config = dict(
    model='image classifier',
    dataset='photos of arthropod specimens (BIOSCAN-5M)',
    train_examples=97500,
    image_size=48,
    crop_scale_min=0.5,
    horizontal_flip=True,
    rotation_deg=10,
    targets=['family'],
    num_classes=218,
    arch='vit',
    norm='layernorm',
    norm_position='pre',
    activation='gelu',
    mlp_ratio=4,
    head_dim=16,
    fused_qkv=True,
    bias='all',
    qk_norm=True,
    layer_scale_init=0.01,
    parallel_block=True,
    dropout=0.1,
    inner_norm=False,
    moe='top_k',
    num_experts=32,
    moe_every=2,
    expert_mlp_ratio=0.25,
    experts_per_token=2,
    shared_expert=True,
    patch_size=[4, 4],
    conv_stem=False,
    layers=12,
    width=192,
    positions='rope',
    pooling='mean',
    label_smoothing=0.1,
    loss='binary_cross_entropy',
    residual_init='none',
    optimizer='muon',
    muon_scale='match_rms_adamw',
    lr=0.0054,
    momentum=0.95,
    nesterov=False,
    orthogonalizer='polar_express',
    adamw_lr_other_params=0.001,
    l1_shrink=0.003,
    ema_decay=0.995,
    steps=8000,
    batch_size=128,
    epochs=10.5,
    lr_schedule='linear',
    final_lr_fraction=0,
    warmup_steps=800,
    weight_decay=0.05,
    adamw_weight_decay_other_params=0,
)
Rows from block 7 of a small image classifier, named by matrix and row number. Rows with one number within an expert belong to one neuron, the router's apart. Each number is 128 + 32 x the weight over its row's rms, rounded and kept within 0 to 255. All counts start at 0. Numbers have three digits each.
After each expert's rows are labels from the 100 images, of 14976, where the router gives the expert most weight on average: "responds to" is what is common among them. Only what is clearly more common there than usual is listed. The data: photos of arthropod specimens (BIOSCAN-5M).
# router: router (model.blocks.7.mlp.router.weight, 32x192, trained with AdamW), inputs 0-191
# up: expert up (model.blocks.7.mlp.up, 32x48x192), inputs 0-191
# down: expert down (model.blocks.7.mlp.down, 32x192x48, transposed), outputs 0-191

# expert 9
router.9:146157124125140138110083160077143140107096121145130091062119134128067141104158076145179158173127144142092179180197114063165072181092106105151132167174145088100163157165112092078146118102158098091101142163129173120135142172145146190117112137182102127156108097129122147125112134060148159054139117085142123120118127122099173109152165148131118097067118168155094117107083103150118143170081128089098167057104141135094188176117136090152179167083150157100165157101081131111126113125068148151196082136169065152155127139130136172119092111162116194102149134102089152157181129133131118151
up.1:149116167132167141160130136127143135102100188065116124179092188128139130180149144158118063173146119059223116067106111152113124118132130104124128111180154123186129118139077134075110110132102063124095098084203145101085117127125070129104117088091168127109071173131135127136134190128098137097184180107118169113176110093089117195102153057127109138177094099073132109123132069102139130116124120157123206131114085142151177160149142133180087149150178113136099199150132119122115057077142127138139108146156128097123088123159130174126114132122141167129156144116101141076156114173112161120
down.1:140062057146122103145089118100076172168144092141104120133121116059135127117122139160124143186081134090121180129130150161112102089140137066131126136155148082155124116138102141156159142127139149139147098127121126075092161125134104134108187134040129122236084125095129076131122139103094115097145130085120124115124126123063163141115124158127099184126200149155092093181111112157185128122101226139129128126118129159088148076140158111100126138117156101130132093135171079210123112125129104110153152173163124129050120091122199113103186088215128152104122121127129071110165131150092130090
responds to: family Dolichopodidae

# expert 30
router.30:072138112142173111127135112175133169153143169130140154147137147091162121111077084043117111100103137186117173097078122185148053107168143124128110078076104144124145109140135169134112121200137105146172092075190116142088099097166070049118110089103069151191193151139185132092083089114143126194146138141108096105138128153158146044137119158109149169127141120125136148164179112156075163105105146112162128102096139090166093129159096113121121114165165145112075131089142116102114101118127156101083134184161076129168103175184152105107124181081125147139121170134107160137104104163127137111
up.3:102068163072077154106146154127114138136100143116123157112118120165108182152172164117085137109119105060146061126116146126139179115130129123124059161176124200154130175129143136125168125089125124091057119159084124188151152069130123081103147106121084085128099063165139104145160106145065145176130128144147152186144075126121146142145187109191126201180106082164143100109115146140161156139113165086136124145189111125157127096149072121087145076124175098134118108084129126089138131126095073157130119137156169131155126144144079135065101208143111085078149141123152119191105092079139152142
down.3:194120132148118133092126171116148124135153090104147154114159109121149121124120137161133148165195141124134176118178118120121143108118136117104136136196024028117113140161128144121122163106186078147155150140112093159092105116000141132132124156103142102151117136140128180164081138167154160151126101119124200134123122118137126155112172136132112080128107118145054148105090149136097129124155131160111119116015129135165133121082173149185133144114139138129110126128143109138134097155138146096126168140163102118097118211128072083183133128177130226100122108156158085071131129126090081139
responds to: order Coleoptera

# expert 1
router.1:191139059187129143140121123120150149081155117137074118087116077171129098129170099139131126169096134113095156106091120096175063146124095148173143130162126137061094154107111172154178102104095149102131082142102181165116163128147131133110110196136115133140108069076092189108115117121138131161093096127112167052098080140155100118135087172081164133081108150167126115128102123114131174151119109091114143131143120151181208158113146194112159111135063114196151182133104152083152105147081185164161128063206133144096177133139143138125114100154093184124094106129138101112162091116137104084
up.1:088131075142165104125135166120093132124154135130164198154159108111094112206066081160124080165150138115240136125153090129114142132126162140156139109115133109129124096139142068108112092149170162131137137116113128096142126121106080141101137161136115147129155035133130149043107113249128065130161131118165137116076145189149111100049137161088145142147157089145117097129174129084122113189132149108141156163137074129138095145113149128154155104126123115130127101134158075155108086088155188219158148098151091144117133104167130152072144089128121075147114079114143131172111107103129109140
down.1:160209091118166113064170145114162132090094123160141154107138060132102122125107105073114122069136128110138206164145134094169136136150189156132155081179050187139155083104149136189136128155061186125042101129217146121064164110086170109117104099089136111187133101119128142116118136088156124081120186147141149140147141123128128146146160180138122113141158131156157128165129187186145139131101143122181127121130128142101180106137164197111148117156120105129144148128140153145128143140120115148113131003101144168090168131128149081158192133100128164107126124123116130118117127131090130142
responds to: order Hymenoptera

# expert 5
router.5:095120157091143044148070143081115100166153123134136092147145131125143125109122093114149124164080123176151104163142103101108063138108099150130113123128166083139156192158147138153140142139137082126154105203169078132142108141147093191119141155108176192152154147094119141089177098082073104168062101106106140113181177206136098179115143085125124101081088130113086160116106094088112088191118145090138130123158175204115145146075114139124151114149117114146041163109102101157136120127097125095138128174119199125101166103086107144104137121175081138127145103096067134121096158174191134125
up.3:115135125168129123112185096189119104132134138126165143088142129145161110134065153151099141161079096046120141069069091150112167118129120118065131131120172175190109145129151167139124123141144129122117117076046132152114117112138122082085086124028154151158106056084179089126188169151118138131165131131076159098050181149104158163138127170158100135140183119130111091134119159129132134138088104143149134080099139164135160118179110182071143088147186111103125100095136090128139094128114208110151148125130122116167129180112097097113184126159145155208144118099121148155083113092160144125
down.3:214187119099140127138217066215149138154138176170088148077210147114079125147162089135138131046120121142140105134150120160124131196083107106137126115111070148138120160141204042135162129151075116071047112143140137137121115106086127129103139076132145125102109107141128142134146133175144089168085130129169146078128181129107127149111179117135125105160160160138142129200211105093136119115126093123139130130137128142148130091122139130162098088146130107160121080133095119120116056131130179164087133105086142062124119150123075092146104117146131139156134185099095156131160117121115143096
responds to: order Lepidoptera

# expert 14
router.14:074145126177180171102117157106182116103146148113212115114151094159174162137078110132126201123142152163199057079128150173118093169126115113166102138157141150088081099136116113079120103074143083100155124172097147069099148138117107181154115168127102128100159130208141113080120092128127109150126103105116117169140126135096157096152118127129085154138103107120161080085131140121105108119088091095135122149086100149173163097146143092141102155141176133081102142111095100088092140035197087152068153086100115156079092179134158167105171156128138141088119127089103137167111091172096154171
up.0:076128129089131163102082119151137149155099193117111092149076132122124118176128099148170145133077135137164126067162121108141096168132119137195095086088140129062126123145117136133146079139134160034153141155139124115112073173128149089173116123088114151150127178144126141080141116103156091103128143128122102116150144148136170073103138134155099122059047145111140128105124052121123129160130103131151100126149148127054167152123163142172114252115148125120095213117118113137167143120209100155186125121118109135166130141117119132107169061108072146157179149154142135126131139122150032141
down.0:138179058124151127098124105168156147157117117095122122182113127122141103122155192146146129129136128129131109121111122113153118131215158186118124040176177098127195180176140132168133159128151122093189139132116130104163125069119104125111097127158109089125137075089128066154122132125112103137085112116128158221155167132217116145092121172129145092144104105106119143132142099091093118119077135166131128119138128201117038091118094105158080122028112157104203138128093077142133141166129127149147192169131128139074100136128171138126138123119128060165129112150163091083157124136166148114
responds to: class Arachnida; order Trombidiformes

# expert 4
router.4:140139105140118189131163143198108101086159071158079115088139146132109114099114099152131122144146154105065114071140170120121136099139148121132141132158073154044099109114137155122169127131135140187121137097136143199083124167151162122158130108143186079095098103104129134091158136141100160091176108147105182059090144118145117135182121187149147070204134141122144068119130167117124113158099142153124134095112115150106111178090069158105146090167070139180135196170090180079147122145116167128115105074093116134131120177112124123165074093127118124101065087108187076119182100081142156161
up.1:137127056113126161083108104158133128166116078151115129120097136118120130119167188104081085118092142153083189104145068125097124126072140144136134169112139105157104203153127125123122149105127098167149125093133119126177102136129110136161024113112161103114168119129157119140170182141138103127151159148118123121113187235123118125133144186154151123145076051163120113135135064113119144094113139195125114140145177048128048162120136149209155101159079140127146086150139156118131113123125069174158162142122132148172082134151114126145117164146114041142091086142175140151116095069141099134
down.1:063134107189064119096137164142114109151135101079083140135102069161161126139132071188145125252114125100124197125115111162095128155182144080161108102148152129141076161153138120105114136137151115117133150132136143069113141054144067118144181087111132159116134097075128135131130141115152127144126116097153048161127107129065160126119120129131131103102139137121094162169118181139131123113135106088141127123148128151128179105153157129112137126114120168157102185130136099128147150118136153146102115183137098126107129133128204135118099072255128146120134104103127045123138130128224129134
responds to: order Diptera

# expert 23
router.23:069154111083108170143160138175115144103147077137139137093138122164172181076129189112116095147115120117110130141095158130132183131142130140074090141104118143173148165069163102122119122082165106090183122142106125143136178068099138132177111063153189141143155083111146064185180128048145170152102114133147129116080114122123136134081114133121152128077248087161163202109114112125130102191140178126092121133135159100091105136145112069103109111113125145101152168102172129089109200155130107160122149120104080146156152128094122080157114084132152079097171091155143139156112075125155130169
up.0:146141154109115165067115106128118164085081127099152147079096135161062169131115111100152182051176180077112170216148171120144149164127160137065118127142145143138161148121133110115167128127144097182106185097114133156150155134129103160112132064193121096103129159138116093111131050104175185123131123147117059131128109068111116091141198137112094118146168169075125142111134127171155145111120107116134129099100140030133092135100140137184107143111168138084138126128106140094120149143143060174181088077105109125121054085118143139212111107109136139124185150165091140169131129122125115143
down.0:175134069111157132200129116171148115147217138128088185140144092195153122123134205106127135140142137139131178163155129138163149116133147118128076124118085166161150124127143101097105137120078148131068107134126188070135103093132129132132069127026147109147144142120128127168152069143110102113150144160152139155095095129117162110182161097133152139105129041129129077089131061066165123112150123185175128128159128098133066146176123189101123142129122157137207147127121118184124073120133119075147125065109132187176190087128098127122137118164131094098112137136145105128118127087195142148
responds to: order Diptera

# expert 0
router.0:124159113181156129124066171084140156143090128123159119168125104093087151179167153179144109120088188167190083135102128165125069144148144080118111143105160102142110071148119083085173155092170124092150110187159148072129092153085120135191127175114072155130109119154123191116067111125116165132125100087098121149160118139104127107129123057108073151070103119086146142122103124158172065149097117130104117116064108124056159112114202135147161170097155122107141091077148099132130142187147095155080120132126109172105082133134161153109099094115175119092167097130153108097077098171087172120
up.4:117123146137185097165106146106164081090155199166168153127099109107135122109097127087145119047157108142180138101128164130072135142104096094117134152136134091178174151124155141162090083135130148115154104148125135115141163119101098074168094138152129159111142138170129169169110073125114128114066139102104107106146138156110112184124148099134142101142173193108136142100134139116110137169183058145140167088136125187132163184184130152128088112147156057117128168060147123136128121115081134093079145131031181081136144121117096127116153157119143057090086109105137103185127124117063182224
down.4:095118132120103123191168078150150134082138118228166160113126093132100128132116125156172103119171119106128165138150157098141163084173084115119168065078089095130108143143078134122113109122127134148102082125149135098137177151120102118151150110129138070150149183132128143185097160107125097053118080072131158144131183130180153148134045114128117135122147150102160130109108122104081139148177093084085133122255128146039170124160097122138164125103122128126091101128110123160125174138125088157154111117092137075105107134128117137092157102068125087119132115129137056184133119145067123136
responds to: order Hemiptera

# expert 28
router.28:130161099098097113138139169156135114154201184132141091173139088124112130088127070130146073142080150188129144167143133129180089156137096199158161107164120110092132096077167106140166112093171157075156074202118110126149078153180138123179124154122055140197136083145152193149084108127119108146113128151124196106185083083122200136156079121134189097169071129168112098118100080193154106075065111128137114122193137144076149153135146139125140080184073124151116132131119140112142135138108144171123183129103127141134167146114114138107112150158121137134088141157137136127111154122122123181
up.1:115134101106133109094138128145172138117117144142122179093156132126181161198164159127119145108129112202117162146123129112138131159172141097114096157107126043117095105139149134155144126104143109140180112097146117103151070142105079205126159120128079072104159087109150154102134119126176113118152119158130142064146145190125119197146177173127094156128104160107079072081122117153113123141118156149143131118105131130126141126059170045118128182084170099127146071138069126144117123087154079255125161112153123123145112133143108145115111143170134077082141095122094157067070192113130093130
down.1:159172103085170122155137158123131129022131073125104126060097126159138129125120135109103133119143137131135188141121135136170215127084193141165177138182100105104146117100183128122120142144126180145104190126156121096148132123189132132133086166156121120087153055032128149149071112106067126119115119184148180095136142123093124119126141143137157051110117179180105120123121076204138133140122110138117128120133126130144052145128119125128050085102119143127169112133130169173127095131131137137163139104073087094154144052128086106174144144188115149124112154121136116167180132131068126089
responds to: order Hymenoptera

# expert 18
router.18:093101152149091146107167187076116146100176151112185133106164091114052120043143181136120090130110169156170161105146175136115072145097094123158125145146114156066076095152186116120165082114119178119093079124101156127129174135116177131124095174159094113112130069128112164098136131162161050158108122120077102165109134070137110082203100175139161167192138140130134099077132145133129147147099150089138112113167155116163160140100142136087106141157087105178124127169102142177102110087115183167118188106140130143090150179172081153117086156157120153122096093085161107150104144156109157155
up.0:066127127155109118076139125206159188130080122129153062118144127153135092122165105099145130113101171136201140068126154180108089114165178099183113099093113162102140040137114103108155144076100138072132148209091122152101145145169134132120089083106082089088186112176094126190113128138152031128087166154136153105129083111146129125079120133165096136167121143125172113159121101100077116166122101135138133129149057158174070089129132131114118115144147151168124112155091175112159142136151161135091092146085105133123147142201121080128116141093133152172106129190148160163159157150139132098
down.0:075157112149195134129136139114081144173134140162053180146069116058169123116118113149130129145104126141126109079098129107104119137183124141038088133179084115117197120153098124130109152094124127127145076140108123112134054138150108119113152186091126149167106161099128185073118101150152141105141077188123140123079198124109113133107170096126216133113181087137135138082120128149128138136135099154011130116193128092153163115134149134141187117118139096133156176133144135167161090185151121108190120170130120159107124119128143120103123100180131056122097157127130116117133131133209089113
responds to: order Hymenoptera; family Mymaridae

# expert 7
router.7:186116119093143105136060165140123074138080145174126076122187095180147121155115137171163108173144146103065109121126127084165073121144103147174156096153121116166116140179103079114127144166191106122118133113099069164110146182123135099136124140159183170162120118075124124081179111142124086138145141143175142177112169142198099155113099074145118129182107156134142163106099140099137107076079127121139137146198161166163125169129109128145164115168089168239083161115129137110112117161098178164129188142105152163065158118090117106087136076123095126113120078165126144085098081131128153138
up.3:136135113107129097131099144151148082112147125141184099161113133118116145128112136088141149125180167189122113117129187151173136175133175123142147120096122053154086089179144100166116109118072148122154175148125131142137134092108132142157216135214127112074123149099137153082138065177149106170100107089125077106143169129096050155106176111132142145090201162197113104121135134150163097054064152154123117124132123104138128112114127104065117085070085189131140104164122137099125123139120181094099114055131164102137043114165112142156134163120149058121109164118091101111160116185132140139
down.3:217039102129171112153142125120092135117165139096150143144152147165059147137138171128134108079048133142128162145138114184079127120132155086144111104155108099119073119130129129112114104121109143052102152136168087069120136110116137138090087135130105149116118099127128155164126126110211117080163108112130130113186100116000102130128097178134162161143140183144151087121097164098139136169063117168145121120110128145150083131216145146122154047175106126142131114132100164189097102142124160153120151136141128107052136111128072095173068158156128109087131165125143132132170118145144127114
responds to: order Hemiptera

# expert 27
router.27:157154087079083163148092120164097127157073083130132195075160176143154145134153125134170151140131159046118171143160153055122096095064090115130115111168162103169110169150081145159144124149086113177121160101111098159088120146148145112055088107158157076116131112069122158070150075068060124115092134172179115135089103097148080128091120105116124118118085076146165168156067144109172161105113171144116132122186183126096147164136184110138133081172136121180116146187131108137169126175163179175166117125135106134180143112110115136130119106114070124142121080133130129170140121096140119139
up.1:158108138106133137117104069082178132118106050078073164106104156124146106176159168156126152133140121066110140168119125142066172043156132128145155143075123173164131127121130098137145127082120177115114154011153106138150142116147193073084087113098153089135185169171136114168074185174116094132128111138111139124061127044137141152150144141126138106153130148150140152195132153113124154102131129141122130135150090048143120118115148161053160129121128072145112061110182072132120131120132136117121116107129158111167160172144178128144169098128143089186087134142139117143185125100137144103
down.1:129184106147082131077131163166121140178106127128123103164078139089158129140130093109108134106128118152129118148087168161153159102140096122098160137132103123123157081151137142111120147100186102105122097129146131180138099126133125129124164176124129143121108098128125091133070123128216128142139113155121035119160184131201141127116216098126104167121119095136068129113141047109131131119092057089043128125140128128130165118060164092107175125214132123116030154126134103116122061131138125130163195121123162087072115096128127159105169159105124218134122168107135171109185129125122089127
responds to: order Lepidoptera

# expert 21
router.21:195167110182130154146111167092160098069070104083134100089170164150133130075115128140138119126125135080099143167124095086106070152136105081154113164134131094137108100149071129106133142142142157153094173102119183057109101154101184143112069118139149110121079076093064124151090139146099165120150128123105196081131083090075089147164106093102153116088116111099168079109168188140173120141125148134105156087086143135081168159100103139118191121150143133109188085197133170112132093165122163158113117087146099114111169145123166141160085131142202167123177083155187095138145119123115141163
up.0:066160078130142135110121119155115170103059107079110057127115122117143133125154131123110214131128142157105136138132076135100092108114130111113166123133137105240119074110116072166148209121181147093136203179135124095130178125147167104179102149114103209131142127112142097106092162116160164141120103130168090116116164165101110081036144120106104124071164096098119128159161157106180138083134132124128144156127097100081066098125169125103209182114145149125151123107152088128124136138137130095122100123141067125140142123078154113177122118109155121166093149128133209145100083135151166148
down.0:186133140134095151032151081163122073088124132127129160163119100115142181126118156144101114136168130125113131184132100152165095176200111136091105159185110164143152136106132144128091116065107128119198121136132088212096160161193114128140120140140144158126145138136124045166132162118101129112105089159122189144094095119118090146114106105124076115118145145176156141104101103108190145138129153059091129127168128128126137104161105209056107136203139198135096104132168152124180121130125159144136110118114098121167153199121076132138112177119128085078145188140146129132167132161116064088
responds to: order Coleoptera

# expert 19
router.19:141087160071110088137132111058088133163127110126092156100118171169146103159109115164129115162127099090088112114107144122133219123111137114159088086082123084157184174141142173095151137130116088177117154111134087185127145085137162158097192095113147083092158123147084084148175128165120103089093159185170130130102155183163134148087131129156155143116172154136088144142142069092130117133135174106114121137187105073117168110154081058059127073139140153178097065165144152158099116127145126160157132145165149132135131082116076082129128148163073114148099139062083197123110114084112163103
up.4:099118136132085129156167147158100089124127130143126125119140134150162135060080158093057151126211111122129127086156158185137126147116087097131107130189127128135138092133094136131152149104091115115098116161133091185119127187116123168091115135123121174134177137144130186195124186138131087144138123140158058086132108085142145162161110113140123112128123129132123119190121189084125089127141143202155123090138111154150108172116110111109124152195153137082142122111139077086144122148129214104095089064132097157168127136099099181089130073169135144104000149102100097083110128174066139164
down.4:087179151128129110155062145118132048178147114107113146165116116155156087130128177148134111137186132121117063139142086116089129025164079176156107167219127100124101098174113123098143129097152139125080103128125079128124120133115183128163180172094121101110141098136128128177149107169077148137119132054103122113097130136113170135128132143128134114149187155172103060096139105130159116122183054111075117131091127128100134186121119162143184117093115140122100144128107156113129100124127161162090084069123067193185128115128082139189135046155128132156120137165116108108126129142077073126
responds to: order Lepidoptera; order Hemiptera

# expert 10
router.10:153176096100113094146077085146085129134108106126118129120096098105131166172199198136116086127131136142109071122181071143132183170132123148114106111122123125137126110150151106123105167088109170102168188164108111142173171163114134146148196091140146068087130153111127163123174131127124144173089108155147163172121105124158101189100131081163131111075134163164164119077100116111106111133157163104131132128180142159090110116090101179076148092169103180158145104135165152123218198182142079106150127179083137144141100080062132129183128093103071095153107119190127088148170140137146097083
up.4:161145064144099117059129124109130137138137158058073135167125133138144095188138148157165196182140121127151118138158112114080118154088117115082118127154154131115148116147123147134159097107136163100111079159110095144101152120101143126093219185110155236146104090126150127167124103135119100099140082092157183180117093074144145099132123117158122095124108138112107073050104127123093102084161092143138102159157190183127156171100133161149158186150113089176096112091131105200151140104093091130118189139110119102095130168137123107129176093118099155124051095120133163132069155131147106196
down.4:029123099125162127213048120062106101153111132144151130118172124178173159122111116122188132139097131113127149117094149083127158190089101180144137177061159097130122158138104150126155153104116117076094115129184110100100122127188157135155000130115150155173148065161128135121105154141078155126134077132138085076127132129152107115079135126123141106104095107113095161111144093150170123129105156131131134129114128183114124127079161093122191144163151136112121132129089121096112151131105167139127131112115171153084157093132234144140127158155130107136126144157125090155108123108120160150
responds to: order Diptera; family Mycetophilidae

# expert 3
router.3:201115095144126191117139152123144089113084148131149124082177151176117176179054198175174118149165119100155118093124111106144098118113093131130100120133118181117122075164059102102166090168153136072106145153131115143071143136186139073142084125136108167164085148103124149127183137109134113093125118131175201168061101091140153101144091109151131083136146113140173103142109154062124146076136085113111141078158129127141185138144092175154152161179190144144116142131098137137148088130072119179184066086134150100119115175088153143131086055160113122123083093166141098102119126144140159128
up.2:123085145161133197164143107090115178152113117136151233152150090166159138196078103161090131136104127062136068075148135201114151119063177144169130108078066099167133145134127149092102117169126122172155152135133115132043190142164129154130117148146160065080129111127115070154225156141152141122154116125141139129085129090132140144143192120125134133141156094127103105113127148062147156119108136100156129115155061066108066119143121126062103109132131164162138147167107147162128144094213144119118094112164124092116109115096106127133125138099082086117100108105141097169116085134129154146
down.2:121062156178046107068090156063095120095182073137122111147160141105140109125161167094120146101159136141124136165125099168133150111168158154120172161097127202131094064118132133123117184108136123136082168132076127113152125163133127128171128152125146063057111140156128137189155119143211100111140131067131097129182064130147149128160173190137151140136136168141102059119098130150103111128108057093135130114129127122055128084119097113114050108071134108142157135129197109092073139077132029124134134145154169150140133155128144086126120157121128104131133154090133095130139129139180127116
responds to: order Hymenoptera